python train.py --horizontal_flip=true --targets=["class"] --residual_init="zero_last" --optimizer="soap" --adamw_weight_decay_other_params=0.05
Rows from block 3 of a small image classifier, named by matrix and row number. Rows with one number within an expert belong to one neuron, the router's apart. Each number is 128 + 32 x the weight over its row's rms, rounded and kept within 0 to 255. All counts start at 0.
Before each expert's rows are labels from the 100 images, of 14976, where the router gives the expert most weight on average: "peak at" is the part of the image that holds the peak. Only what is clearly more common there than usual is listed. The data: photos of plants, animals and fungi (iNaturalist). In brackets: how many of the 100.
# router: router (model.blocks.3.mlp.router.weight, 4x192, trained with AdamW), inputs 128-191
# up: expert up (model.blocks.3.mlp.up, 4x192x192), inputs 128-191
# down: expert down (model.blocks.3.mlp.down, 4x192x192, transposed), outputs 128-191

# expert 1
peak at: centre (58)
router.1 [109 171 129 139 152 131 155 174 130 141 109 125 117 133 122  93 148 141 122 133 159 145 166  52  45 127 115  82 126 133  99 138 152 152 100  80 151 189 175 102 143 196 170 111 139 132  89 156 133 110 159 115 182 121  70  92 118 116 153 157  98 124 133 106]
up.0 [121 102 153 112 129 108 131  99 135 167 150 112  87  71 172 132 109  97 108 166  46 102 137  86 168  85 155  94 142 113 155 102 124 101 116 190 116 142  84 142 114 113 196 141  92 183 160 145 162 124 183  83 157 118  67  49 118 107 153 151 151  87 122 128]
down.0 [121 138 148 130 167 145  96 110 115 125 124 114 151 135  35 179 180  91 195 117 146  76 117 108  89 152 149 113 126 134 178 145 137 142 165 139  95 148 104 123 174 161 124 140 153 107  61  98  65  98 123 143 133 118 106 136  95  26 137  71 110 218 117 181]
up.1 [189 133  48 101 199 124  44 137 147 123 106 152 104 107 157 103 114 159 127  99  89  90 182  92 149 184 166 130 198 145 156 157 105 173 154 139 144  79 144 146 106 138 165  93 171 121 116 139 104 126 120  91 160 124 122  86 150  95 125  98 109 159 153 121]
down.1 [156 120 142 166 120 173 167 160 121 150 125 183 166 113 156 163 104 123 134 121 136 126 147 103  95 127 137 143 170 113 138 162 142 110 124 102 117 139 110 116 137 139 146 102 111  99 141 132  84 106 205 149 100 188  89  79 118 110 155 116 184  50  94  76]
up.2 [138 154 111 112  72 168  95 148 138 135 164 173 155  99 148 142 154 105  99 122 175 136 121 127 178 117 126 109 163 117 134  87 159  70 150 110 140 123  96  94 105 121 135 138  99 152 146 117 150 154 157  99  89 125  51  54 101 122 161 131 140  98 145 146]
down.2 [ 33 115  92  61 116  99 163 145 141 112 145 102 125  54  87  97 182 103  75 106 122 153 140 106 138 137 125 126 225  64 125 158 157 100 103 177  90 190  89 100 127  96 184 119 143  59 109 156 111 111 142 122 106  59  91 149 100 137 101 119 124 126 138 132]
up.3 [130 134 171 145 121  77 166 131 168 131 191 137  77  90 107 152 110  96  47 193 151 144 110 154 102 125 133 168 101 103 125 118 115  82 180  95 131 120 101 127 169 167 150 120 144  96 123 128 127 138 190 137 112 131 107 157 102 151 117 199  71 137 117 166]
down.3 [168 173 129 146 119 205 129 181 127 128 100 158 116  99 190 150 173 106 133  88 207 143 137 151  87 143 126 105 124  87  97 153  92  69 110  88 176 105 128 138 166 138  57  94  82  87  94 164 107 160 132 113 167 119 120 135 113 126 169  67 141 101 154 115]
up.4 [147 113 109 124  71 127 108 146 143 103 133  90 127  81 123  77 132 132 124  52 154 152 118 175 102 148 136 154 218  97 169 141 143 182 125 156 137 134 130 169 204  89 146  49 207 123 165 130 145 152 114  95 115 105 131 140 177 133 116 117 138 108 130 174]
down.4 [120 125 145  75 158 182 206 142 110 119 161 107  92 104  95 150 112 108 140  84 116 110 134 227 124 155  89 125  98 158  77  83 115 131 142 132 212 136 109  96 102 101 128  86 155 162 137 121 150 141 159  95 191 186 123 127 178 116 102 124 150 150 173 148]
up.5 [145  95 117 158 126 115 132 157 125 112  80 154 148  73  91 114 103 180 144 123  69 124 117 128 115 183  88 150  82 103 112 106  94 142 118  94  91 123 158  58 154 130  96  89 182 126 110 104 137 165 120 132 173 133  99 101 121 124 156 139 132  75  89  82]
down.5 [ 38 141 159 129 117  77 117  89  88 129 130 154 119 110 149 170  67 129  74 120  64 189 120 119 159 163 150  93  64 160 109 153 117 151 150 149 104 135 130 108 123 112 161 109 136 106 138 128 142  70  96 135 156 128 107 102 148 165 103  95 123 122  86 107]
up.6 [109  98 132 128 158 126 119 119  78 145 124 110 109 149 147 128 140  85  65 121 117 105  98 141  82 138 125 135 119 110 115 106  93 125 143 128 159 135 125 106 157 163 140 110 112 159 166 130 108  79 132 159 137 204 117 128  75 100 137 211 128  93 131 128]
down.6 [114 117 144  68 123 143 204 107 168 155 148 151 178 140 142 104 163 157 111 122 106 121 105 147 122 165 161 141 141 137 113 104 158  90 140 154 112 177  65 117 151 154 154 150 116 143 115 112 136 108 116 155 151 163 163 167 160 107  46  68 156 123  47 157]
up.7 [127  63 161  94 155 144 146  97  82 124  95  50  97 175 151 189 110 101 117 180 129 166 132 109 119  91 144 103 159 136  90 190 125  95 151 134 154  95 114  99 111  97 128 191 105 164 111 183 145 159 119 131 144 115 137 136 136 141 125 150 109  72 115 145]
down.7 [113  98 179 136 147 129 183 120 144  84 136 146 156 187 102 170 147 120  76 179 158 161 122 167 109 120 139 129 111 138 102 111  74 100 116 151 129 180 106 140 101 128 113 125 145 151 134 121 177 148 141 180 160  66 125 153 146 138 114  68 121 114 134 126]
up.8 [100 163 128 110 108  54 152 100 176 154  93 110 130  63 131  90 157 122 146 118  81 135  90 163  60 142 153 144 114 149 159 157 164 138 135  74 157 104 129 102 114  55  64 167 164 109  92 185 142  83  99 124 121 122 140 129 138 183 166 113 164 107 188  80]
down.8 [ 99 118 125 147  74 205 145 160 161 119 183 135 109 132 127 107 136 132 107  68 157 159 122  82 148 143 161 116  52 123 116  92  88 175 136 167 186  61 167 127 138  79 148 114 126 115 102 141 101 118 103  80 176 189 148 154 133 144 120 159 140 134 114  89]
up.9 [115 107 128 115 155  47 183 165 103 122 114 143 173 143 165 120 158 165 120 158 150  98 119 159 106 122 132 172 114 144 129 126 142 132  88 151 146 158 122 157  84 105 178 160 141 116 142 123 121 124 142 109  58 118 138 121 163 106  87  60 129 155 169 100]
down.9 [127 120  99 102 196 132 141 139 144 127 143 151 131 179 136 189  37  81 115  63  35 131 118 132 140 121 143 119 125 155 137 121 152 166 182 109 171 129 121  93 147 101  87 137 128 103 126 200 106 148 192  72 137 154 105 126 156  99 119 106 112 144 127 227]
up.10 [149 142 106  88 126  74 135 104 103 138 122 144 113  76  93 133 107  62 111 112 151 162 160 145 127 168 110 167  97 137  54 138  78 109 109  98 128 170 148 132  80 152 188 138 110 118 147 109 175 163 192  88 109 164 109 138 139 136 102 174 164 113 161 112]
down.10 [111 115 165 132 145 201 145 187  98 131 124 107 111 129 105 155 104 144 146 120 144 113 145  73 173 175  96 114 171 163 132 191  80 151  97 106 140 187 119  91 176 169 183 135 119 123 127 138 107 127 165 111 144 142 117  88 109 107 159  90 124 100 144  59]
up.11 [138  88  92 135 170  70 119 162 132 132 141  87 115  75 128 172  86  92  90  87  95 149 137 127 144 144  97  64 112  93 142 128 155 151 104 144 142 122 159  96 153 120 140 106 158  81  90  84 123  89 177 149  24 185 116 146 121 129 175 127 129 147 134 138]
down.11 [128  94 158  86  83 182 131 160 125 115 113 137 177 121  86 131 157 104 106 138 184 124 123 113 129 120 159 146 107 143 145 148 139 147 124 106  19 150 185 165 117 125 140 159 169 133 111 124  87 144 106 178 208 100 158 122 132 156 105 191 174 142  94  88]
up.12 [115 106 122 154 135 165 159 109 123  83 119 116 122 142 102 151 151  78 140 203  97  92 119 154 140 135  61 107 151 140 131 106  63 170 123 128 127 133 151 129 122 156 189  81 115 116 151 171 103  71 127 162 185 125  75 127 158 133  89 126 211 131 167 109]
down.12 [131 117 113 125 102 154  89 104 172 191 162 152 206 130  87 149  88 179 167  89 163 183 155  34 131  93  96 158 100 150 116 151 131 141 128 157 110 119 158  93  80 162 133 121  95  80 125 140 106 155 160 164 176 124 133  89 126 158 184 181 156 123 137 132]
up.13 [170 142 111 143  93 167 119 152  72 110 103 114 153 123 112 124 131 150 105 163 131 139 174 188 143 130 171  47 156 123 102 141 142 173 131 111 129 144 133  95 148 101 164 174 137 102 110 180 131 151 123 118 147 152 130 129 146 155 105 163  66 214 144 135]
down.13 [ 92  83 115 118 147 130 132  77 189 102 104 198 125 148 139 146  93 130 124 161 125 101  96 122 116  75 148 150 140 170 161 137 156  92 145 116 113 123 108 157 149 128 112 134 141  97  61 123 127 102 158 117  79  85 109 126  98 160  65  46 124 177 138 168]
up.14 [111 159 153 145 141  89 138 115 110  94 121  93 145 134 104 151 100 144 144 144 150  91 124 132 106  72 112 165  99 171 112 113  89 247  88 107 141 123 146 124 132 135  58 142 125 148  92 101 168 129  93  53 138 145 188  59  41 121  91 129 140  87 121 155]
down.14 [ 33 117 132  74  82 112  65 120 173 128  78 126 161 153 123 151 169  95 152 142 144 128 135 107 110 128  94 125 214 137 126 193 124 121 176 102 122 145  75 119 119 118 104  93 123 133 115 121 136 142 149 151 214  80 142  43 129 135 162 133 114  89 163  50]
up.15 [169 140  74 194 138 131 128  71 124 180  73 130 167 112 175 131 110 156 133 118 155 116  88 164  94  94 134 114 152 141 106 122 110 174 149 117 127 122 133 219 151 166 149 148 133 141 115 112 133  87 159 145 127 106 158 170 149 187 146  82 142 133  92  92]
down.15 [165  73 125 233 134 146  96 175 113 136 166 150 166 100  93  85 110 175 152 127 101 122  93 118 122 134 134 116 122 176  98 158 150 102  99 123  35 145 145 201 136 134  70 156 169 123  93  61  91 153 124 144 131 182 112 124  77  88  72 114  55 173 107 163]

# expert 0
peak at: bottom right (38); bottom centre (30)
router.0 [142 110  90 124 123 125 130  89 166 143 129 164 100 128 106 118 120 204 119 105  98 135 155 121 172 169 112 135 160 170  80 105 153 128  81 188 170 116 162 182  85  86  85 180  72 101 131  69 155 102  49 187  62  98 142 144 156  83 170 134 148 139 143 130]
up.0 [107 136 148 133 131  86 183 101  70 101 181 117 124 162 108 132 153 121  88 128 146 137  94 151 148 101  90 177 106 129 102 125 152 131 141 120 128 185 102  76 160  91 232 146 135 101  80 207  83 160 129 155 108 190 121  43 166 107 136 109 101 113 126 126]
down.0 [103 148 143  49 121 140 125 116 149 157  57 172 155 102  92  71 163 133 134 151 142 105 161  91 176 172 145 138 111 126 122  90 133  75 115 120 158  88  68 147 102 103 148 140 116 186 131 118 123 181 146 109 122 154 134 100 147 171 151 161 148 113 118 112]
up.1 [111  88 154 141 123  73  93 131 124  95  92  66 159 117  98 155 112 138  82  95  80 152 176  87 137 135  98  88 115 149 109 148 110 159  91 150 115 152 115 148 100 123 195 137 139 106  68 113 134 136 144  95 111 120 183 127  92  90 127  79 120 120 104 117]
down.1 [110 198 118 135 137  64  83  85 182 171 107 161 176 126 143  83 170 130 165  89 203 115 127 101 125  55 131 112 159 151  74 141 116 113  87 166 117 138  96 166 129 148 128  76 200 125 174 166  87  95 102 141  98 176 138 144  65  75 115 112 108 120 151 135]
up.2 [119  73 136 166 153 132  95 116 109 146 107 112  68 117  83  82 146 166 112 138 135 106 110  49 147 152 141 100 101 151 132 129 104 133 146 134 132 134 202 187 149 135  65 165 139 137 121  63 155 157 134 128  75 163 138 127 103 157 180 141 127 132 114 153]
down.2 [118  76 141  95 150  80 179 133 113  88 101 118  98 141 132 125 112 141 177  33 108 163 134 132 103 111 134 136  91  99 104  41 112 157 133 161 127 136  92 113  80 106 111  78 142  83 150  95 101 103 211  75 153 103 130  79 140 175  68 164 146 144 109 101]
up.3 [175 150  96 132 167 105 131 155  91 130  76 114  86 104 107 166 114 119 117  84 133 168 172 141 170  88 166 164 127 115 162 167 141 177 141 184  83 122 133 124 123 179 191 126 123 135 119 168 104 153 153  98 173  72 118 100 153 146 107 144 108 112  91 196]
down.3 [119 138 136 149 180 181 162 136 127  80 168 132  58 173  99 100 108 134 131 188 180 162  60 146  67 175  58 111 138 156  82 147  90 115  95  98 138 125 132 103  68 119 102 200 134 142 142 172  59 108  97 144 102 157  94 141 118 134 149 146 103  85  79 169]
up.4 [129 122  96 166 106 104  79 198  42 129 126 104 188 131 103 164 118 104  83 117 123 132 108 180 112  77 107 173 116  97 182 138 105 138 127 136 131 143  59 182 138 105 145 181 118  76 172  71 138 133 116  91 111 111 159 154 144 107 159 139 158  72 114  85]
down.4 [189 105 106 113  75 140  88  79  86  84 176 101 116 165  87 146 130 168 152 115 103 127 197 104 157 142 144 150 136 120 129  57 157 102 125 123  57 135 112 138 154 123  95 159 120 193 131 157 168  56 206 130  51 145 120  78 102 189 175  71  69 139 159 127]
up.5 [127 174 101 121 103 118 118 117 132 131 126  63 112  70 134  71  89 163 135 137 152 136 103 146 171 105 146 134 132 137  97 101 189 137 209  66 126 154 113  82 168 143 113  87  91 158 140 135 124  90  89  86 136 113 120  98 146 123 102 106  75 132 128 131]
down.5 [212 112  57 141  79 118 175 102 192  95 160  61 135 162 134  86 109 101 152 126 132 128 130 164 127  80 183 124 117 108 137 143 131 155 124 180 150 127 138 122  83 104  97 152 188 148 154 155 114 166 151 129 143 107 113 137 118  95 101 146 168 137 141  94]
up.6 [ 98 116  98 139 113 121 139 172 134 128 101  96 179 107 106 147  96  91 133 125 137 113 136 102  62 141 150  56 107 135 128 118 147  95 132 118 109  93  73 143 161 153 133 150 127 126 173  81 135 157 151 127  63 122 151 139 191  88 122 149 136 110 134 107]
down.6 [ 46  79  98 116 137 159 188 147 147 134 112 117 139 176 140 148 103 175 117 134 181  80  91  84 132 136 121 146 140 126 112  99 146  75 160  93 102 123 106 102 115 113  95 185 134 114 104  70 159 148 140 132 141 122  92 118 144 167 148 137  93 154 100 175]
up.7 [129 175 190 110 177 182  91 115 176 123 132 102 124 107 129  75 138 129  99 161 137 130 141 132 132 164 132 157 116  97 143  96 117 131 122 147  98 124 144 119 107  72  63 210 152 140 133 139 150 114 153  96 184 131  93 108 129 155 124 117 128 143 108 148]
down.7 [127 146  68 104 166  66 133 140 183  96 130  92 149  97 142 198 150 161  27 120  91 150 163 117 164 154 138 137 103 103 144  74 105  86 102  95 118 126 116 152 121 154 162 152 133 181 108 124 147 149 103 166 134  72 125 125 151 136  98 135 163  79 115  99]
up.8 [126 129 131 148 147  90 151  66  99 154 168 179 124 101 105 132 158 172  92 119 109 142 119 135 155  80 165 106 120 147 147  72  65 117  95 138 156  73  94 112  99 169 188 136 148 104  90  91 132 143 107  97 124 189 176 151 103 118 139 159 112 122 101  95]
down.8 [155 137 122 186  77  87 159 130  66 148 175 125  47 178  62 137 157 134 188 130 177 126 160 110 158 130 152  90  70 193  83  92 124  95 122 173  79 107 183 104 102 156  91 128 137 147 108  86 102  64 165 151 128  92 134 129 122 172  45 139 108 169  97 123]
up.9 [199 143 218  93 158 129 120 160 201  74 182 167 122 168 136  93 127 145 155 168 161 132 184 169 151 165  91 113  86 120 148  96 101  79 171 164 125 118 109 134  76  96 153  67  81 161 104 125 130  85 106 149 143 109  36 108  78 120 153 136 146 118 101 106]
down.9 [131 116 124 149  80 198 197 153 149 131  95 102 151 131 148 152  84 135 145  90 139 123 170 175 125 136 118  78 165 178 168 113 127 116 145 120 129 177 141 134 142  85 133  87 102 128 171 188 194 110 203 137 141 153 148  43  93  99 185 163 138 144  75 120]
up.10 [163 114 169 171  58 133  92 134  61 142  66  38 126 151 169 158 114 147 127 103 161  96 138 138 158 116 100 152 116 116 141 200 122 177  98 108 101 125 143  72 159 201 143 112 171 128 134  92 146 150 127 120 155 195 141 130 100 111 170  93  81 147 122 109]
down.10 [ 73 190  84  99 126 162 142 125 137 118 100 146  89 111 132 152 144 167 100 171 158 212 139 157 135  97 191 151 168 142 153 178 150 102 102  84  62 181 108 168 118 141 109 109  99 176 127 137 146  81 112 157 211 192 122 158  52 140 170  77 112 129  94 138]
up.11 [109  76 111 125 165  95 147 120 102  98  98  62 141 129 144 165  74 141 135 193 103 132 133  99 106 164 105  63 177 123 102 172 154 156 129 110 158 175 175 119 118 131 149 107  99  82 119 128  84 112 136  88 141 112 105 158 181 166  98 170 121 122 201 169]
down.11 [140  45 116 136 174 119 166 109 153 109 156 156 115 141 139 128 144 169  72 171 153  70 128 151  86 160 118 171 125 135 149 129 128  83 108 127 186 114 166 110 111 121 100 160 118 115 145  79 140 154  48 148 183 111 125 131 198 141  80 183 129  99  94 155]
up.12 [106 129 157 127 138  84 137 113 143 145 136 115 145 129  77 100 161 122 117 121 114 135 142 131 136 133 165 110 144 111 140 152 134 116 122 111  62 115 135 108 116 122 128 197  70  99 129 172  86 122 112 164  99 114 126 128 183 101 124 112 139  96 180 123]
down.12 [ 88 170  89 106 105  99 134 126 149 103 105 147 110 202 148 150 140 180 233 133 176 124 114 133  91 107 112 115 133 121 171 199 191 156 113 155 151 173 124 185 159  86  91 169 147 119 122 116 127  76  97 169 138 160 157 150 137 109 153  98 132 109  72 171]
up.13 [137 139 131  90 160 104 117 149 167  82 118 186 121 180 131 181 161 110 156 166 165 158 115 158 141 119 143 125 111 103 126 133 161 135 115 130  75 136 101 115  84 112 102 123 182 147  60  68 172 153  75  97  98 116 109  94 188 141 114 126 142 125 121 168]
down.13 [106 168 129 133 133 126  84 136 198 131  74 118 167 124 134 137 105 134 138 115 176 153 151 147 177 108 193 158 145 172 154 130 169 151 143 121 110 117 181 126  92 108 143 159  91 182 220  61 180 154 121  59  83 193 124 158 102  93 214 151  82 169 176 151]
up.14 [210 160 146 141 121 130 147 104 121 149  73 157 123  98 210 141  95 142 131 148  64 112  54  63 136 126 111 150 101 139 132  81 132 144  94 144 163 123 126 153 142 183 188  78 132 119 178 161  97 139 129  94  72 127 169 111 127 171 129 122 163 158  68 122]
down.14 [170 131  67 155 128 109 144 129  88 134  94 141 174 141 160 216 138 132 154 121 144 141 161 132 124 155 170 127 159  79 163 152 122 133 157 104 149  98 156 129 158 108 127 143 121 136  91 159  57 136 119  88 140  95 158 132 147 102 170 108  68 159 166 129]
up.15 [167 111 145 169  99 113  36 136  84 125 151 119 141 104 169 132 167 128 119  71 161 125  86 131  80 149 177 142 188 188 138 104 127 123 103 102 144 131 121  81 133 130 102 133 183 104 183 119 127 119 122 154  90  98 130 146 171 147 136 156 149 100 176 103]
down.15 [140 124 161 116 161 176 188 170 110 154 147 149 120 189  68 112  77 191 155 171 162 145 137 135  91  91 104 115  76 162 100  52 138 137  93 101 105  67  80 132 122 122  95 103 116  83 124 104 129 145 138 184  68 138 180  67 131 108 152 157 123 196 150 158]

# expert 3
peak at: centre (79)
router.3 [125 102  85 151 140 150 120 117 100  74 149 128 100 142 160 190 135 126 140 170 139 155 108 121 131 139 124  95 151 114 105 139  89 129 184 178  75 125 114  85  89  92 119 122 117 123 179 154 118 188 124 141 130 115 160  87 118 179 104 150 107 132 164 143]
up.0 [147 162 122  82 143  86 173 150 135 153 164 126  76 131 113 131 137 118 130 145 189 111 101 153 143 101 141  72 134 127 211 125 111 125  53  75 112 161 137 128 135  63  80 137 139 139 112 167 138 139 111 163  83 100 158 116 182  86 119  97 127 183 143 151]
down.0 [131 141  68 194 131 123 124 130 152 100 140 100  53 155 121 116 101  65 166 134 113 132  82 151 100 143 134 131  86 133 168 194 138 123 144  88  98 137 134 157 152 102 176 175 141 120 126 122  77 109 151  88 187 203 128 130 163 132 125 193 195 199 147  99]
up.1 [143 170 123  91 101 146 100 136 141 172 102 152 140 133  88  98 125  53 176 123 121 130 128 112  90 101  84 114 111 162  86 143 163 120 203 115 151 104 115  93 159 153 122 125 116  85 130 153 166 145 130 133  90 137  95 110 152 146 133 107  71 135 149 148]
down.1 [114 161 170 145  65 157  60 135  82 137 106 116 115 116 173 124 140 152  90 110  65 116 151 161 139 102 155 147 135 117  86  88 130 177 138 153 128 144 171  89 116 127 112 181  95 103 151 105  89 128 170 167  38 130  98 121 162  99 140 167 145 133 147  98]
up.2 [169 123 127 127 148 144 179 120 166 152 167 113 152 171 162 121 102 176 118  74 168 167 167 101 114 129 122 103  77  99 181 103 188 145 126 123 132  89 117 149  95  94  64 110 139 120 168 125 179 133 130 185 133  68 141 170  93 171 138 158 135  67 141 120]
down.2 [ 44 153 141 132 140  96  91 142 148 138  84  95 157 151 135 203 133 114 144 124 156 155 130 161 116 143 144 180 206 154  94  96  91 142 118  99 141 148 105 166 107 133 112  95 131 104 140 133  81  69  93 157 167 169  77 149 169 168 148 104  77  88 108 177]
up.3 [133  94 158 142 108  73 198 104 167 197 138 150 117 125 142 105 136  94 139  87 126 115  80  99 127 117 135  51 103 143 126  88 108 164 115 107 144 132 112  71 100  69  72 161 139 104  89 111  93 109 122 179  77 122 116 122 130  87  79  92 121 175 154 127]
down.3 [146 143 149 130 186 203 130 168 127 139  92  88  59 107 113 118 149  95 143 154 142  82 120 147 144 137 157 135 144  98  93 114 126  92 119 125  99 107 109 153  96 116 132 137 104 118 113 146 156 123  92 153 120 219 112 168 128 161  90  90 141 167  97 107]
up.4 [141 163 178  95 167 120 135 144 154 159 163 140 170 130 134 121 174 116  56 120 138  91  98 132 146 147 128 112  84 153  75 154 125  99 113 109 174  56 162  93  91 126  65 171 109 100 123  96 109 212 176 130 182  89 168 129 158 133 200 137  89 156 160 133]
down.4 [154 118 114 110 158 132 151 115 146 153 174 190  96 106 119  94 163 131 190  83 165 160 149 158 142 145 122 171 165 113 141 185 131 119 132 138 150 172 135  83  97 121 231  98 119 120 150  69 112 149 119 137  79 151 186 163 153 156 108 142 172 121 156 136]
up.5 [135 184 119 160 130 144  52 140 144 114 113 151 119 112 156 120 131 143 144 153 109  96 123 127  79 152 105 131 186 122 121 151  98 109 138 103 165  98  64 100 127 142 130 161 122 107  86 100 170 123 179 106 100  83 116 115  52 131 177 143 111 122 152 128]
down.5 [184 108 156 143 137 126 110 123  77 159 144  90 171 122 186 140 144 140 115 133 119 134 122 162 130 156 149 105 106 115  97  81 166 126  94  92 215 124 157 128  94 158 117 106 105 132 159 146  66 127 198 145 160 108 146 152 147 193 193 130 144 134 160  80]
up.6 [139 129  78 156  91 136 157 100 113 172 113 161 141  82 115 144 153 139  85  97  68 139 105 148 157  59 149 106 184 132 178 157 157  93 128  77 128 106 161  95 112 162  62 107 157 116 117 151  89 142  84 146 121 177 126 140 133 166 146 105 128 125 160  93]
down.6 [139 123 146 201 185  73 157 110 177 191 151 149 161 134 151  95 131  90 133  66 115 114 156 160  71 128 123 157 133 131 130 128 165  98 140  62  88 106 175 120 113 162 161 126 131  98 120 198 166 118  63 141 168 145 112 101  78 129 151 122 143 136 142  76]
up.7 [ 98  67 134 159 132 147 119 177 100 134 161 115  83 145  99 112 104 130 148 147 193 119 169 117 148 110 140 172 146  99  66 108 147 149  98 127 113 107 104 158  61  70 107 152 137 148 135 158 166 159 131 142 132 104 145  91  99 163 133 194 134 121 144  95]
down.7 [105  90  92 101  93 161  95 145  87 135 131 111 120 104 107 127 162 128 139  59  84 166 120 103 132 159 153 101 139 176 120 153 189 123 145 106 180 138 177 111 100 134  72  50 152 150 103 174 126 167 126 147  87 131 130 100 154 103 140 148 115 126 106 157]
up.8 [ 98 133 122 168 153 110 141 100 143 147 125  82 149 150 186 178 165 143 116  93 117 129 141 161 112  74 206 124 154 101 177 224 193 159 162 114 171 139 171 120 164  63 106 133 142 109  79  89  81 132  81 116 144 138 170 178 113  86 138  59  77  84 133  81]
down.8 [171 128 158 136 141 164 109 104 162 176 104 118 119 153 116 148 157  79 165  99 155 108 158 100 146 134 135 152 105 104 156 187  33 129 150 155 125 126 190  55 116 151 127 118 151 109 123 150 128 129 161 139 151 165 118 167 154  79  91 131  78 168  97 150]
up.9 [171 165 149 126 141 121  84  99  98 110  80  80 119 107 145 155 140 148 169 100 133 104 139 141 140 100 107 142 116 154 149 115 136 213 112  96 120 143 145  74 149 115 150 168 112 103 137 119  79 109 153 146 111 130 153 152 138 155 128 127 185 155 129 121]
down.9 [152 143 169 139 118 123 137 131 176  73 163 156 139 135 203 134 125 167 118 153 166 159 112 179 114 143 145 132 170 147 136 190 137 134 184 120 178 110 147  95 135 118 110 103 126 183  89 162  79 157 189 161 157 143 135 137 120 146 189 108 142 150 165 136]
up.10 [112 162 116 181 168  69 110 197 151 122 136 125 183 108  77 166 163  96 104 161 110 132 122 129 132 101 108 125 146 174 180 204 177 124 121 124 151 111  72 180 141 159 125  82 110 159 111 125 111 126 176 122  67 141 107 142 181 128 114  95 152 181 101  89]
down.10 [113  85 121 144 149 113 187 126 109 161 182 140  90 128  68  85 139 123 187 160 203 142 124 156 134 104 125 169 135  86 119 129 184 138 147 123 157 100 103 168 154 155 144 117 130  87 106  96 101 137  84 104 151 117 142 112 148 116 126 122  95 148 121 137]
up.11 [103 143 143  97  91  76 137 130 129 148 156 114 138 158  74 152  93 117 111 119  46 175 131 179 128  93 153  90  89 119 136  51 163 126  75 119 117 130 115 179 121  74 147 147 160 133 108 134  89 130 110  53  74  76 161 125 181 155 117 200  95 107 197 127]
down.11 [102  78 130 140 130 116  68 152 130 112  84 159 135 144 143 142 203 150 116 138 144 207  96  98 139 140 123  78 126  65 136 148 126  95  86  70 115 117 139 112 127 123 119 123 162  68 151  81 164 171 122 101 171 141 175 154  62 126 150 193  88 132 146 160]
up.12 [153 182 176 113 144 143 135 192 103  77  93 107  89  82  81 122 151 133 124 101 100  99 129 177 133  72 120  55 110  88 109  88 120 128  59 162 100  99 132 101 123 106 113 160 137  92 127 166 154  60 147 104  82 127 162 197  79  90  79 146 130 121 105 129]
down.12 [164 132 119  97 126 141 148 138  93 126  52  69 110 234 138 157 111  65  83 133 187 110 111  68 133  60 109 127  82 103  84 115 127 152 113 120  83 120 156 156 188 101 148 128 145 115  89 159 192 135 119 158 186 191 105  99  94 114 101 103 152  95 141 145]
up.13 [102  64 112  87 128 109  85 101  85 144 149 128 125 141 123  75 213 141 136 151 106 170  75 141 206 133 110 145 121 117  96 117 160 113 133 102 129  82 162 154  82 155 128 150 101 122 140 124 113 109 165  98  98 153 129 157 170 111 107 132 127 100 163 112]
down.13 [ 67 137 101 188 131 150  53 150 139 137 138  93 153  98 150  83 148  98 119 149 158 118 144  78 117  64 122 127 130 148 133 161 139  58 137 152  88 176 144 134 142 104  84 171  98 131 140 133 107  81  70  91 103 166 121 128 126 153 178 110 206 134 184  51]
up.14 [143 151  79 118 128 157 114 167 111  78  95 157 153 125 174 122 124 161 140 124  57  78 127 108 119 144 142 104 109 182 125 159 120 128 151  92 134  79 171  94 127 112  77 131 116  85  75 154 121 138  97 128  72 124  85 119 170 149 156 150 132 147 166 145]
down.14 [131 125 164 113 135 159 157 142 149 162 165 166 139 136 174 104  94 118  43 143  72 135 108  72 101 122 112 179 130 107 140 161 108 123 160  97 129 175 116 136 145  84 192 100 121 127 181 130 182  72 109 147  93 115 101 152 126 137 152 116 136 137 137 123]
up.15 [130 166 123 127 145 198 127 194 184 144 143  93 170 110 105 146 122 112 171 139 122 125 141 165 145 171 118  64 121 210 117 151 148  63  43 118 156 112  90 129 123 102 126  47 104  85 169 140 118  87 153 107 136 138  98  94 140 103  63 141 138 185 120 148]
down.15 [115 152 142 152 147 149 175 160 116 128 125 133  75  87 158 116 126 162 139  66 167 188 120 144 134 143  80 108 158 117 157 127 137 125 116 156 118 140 133 111 135 157 122  64 116 142 150 128 122 152 142 117  93 158 125 169 151 208 132 104 194 142 130 121]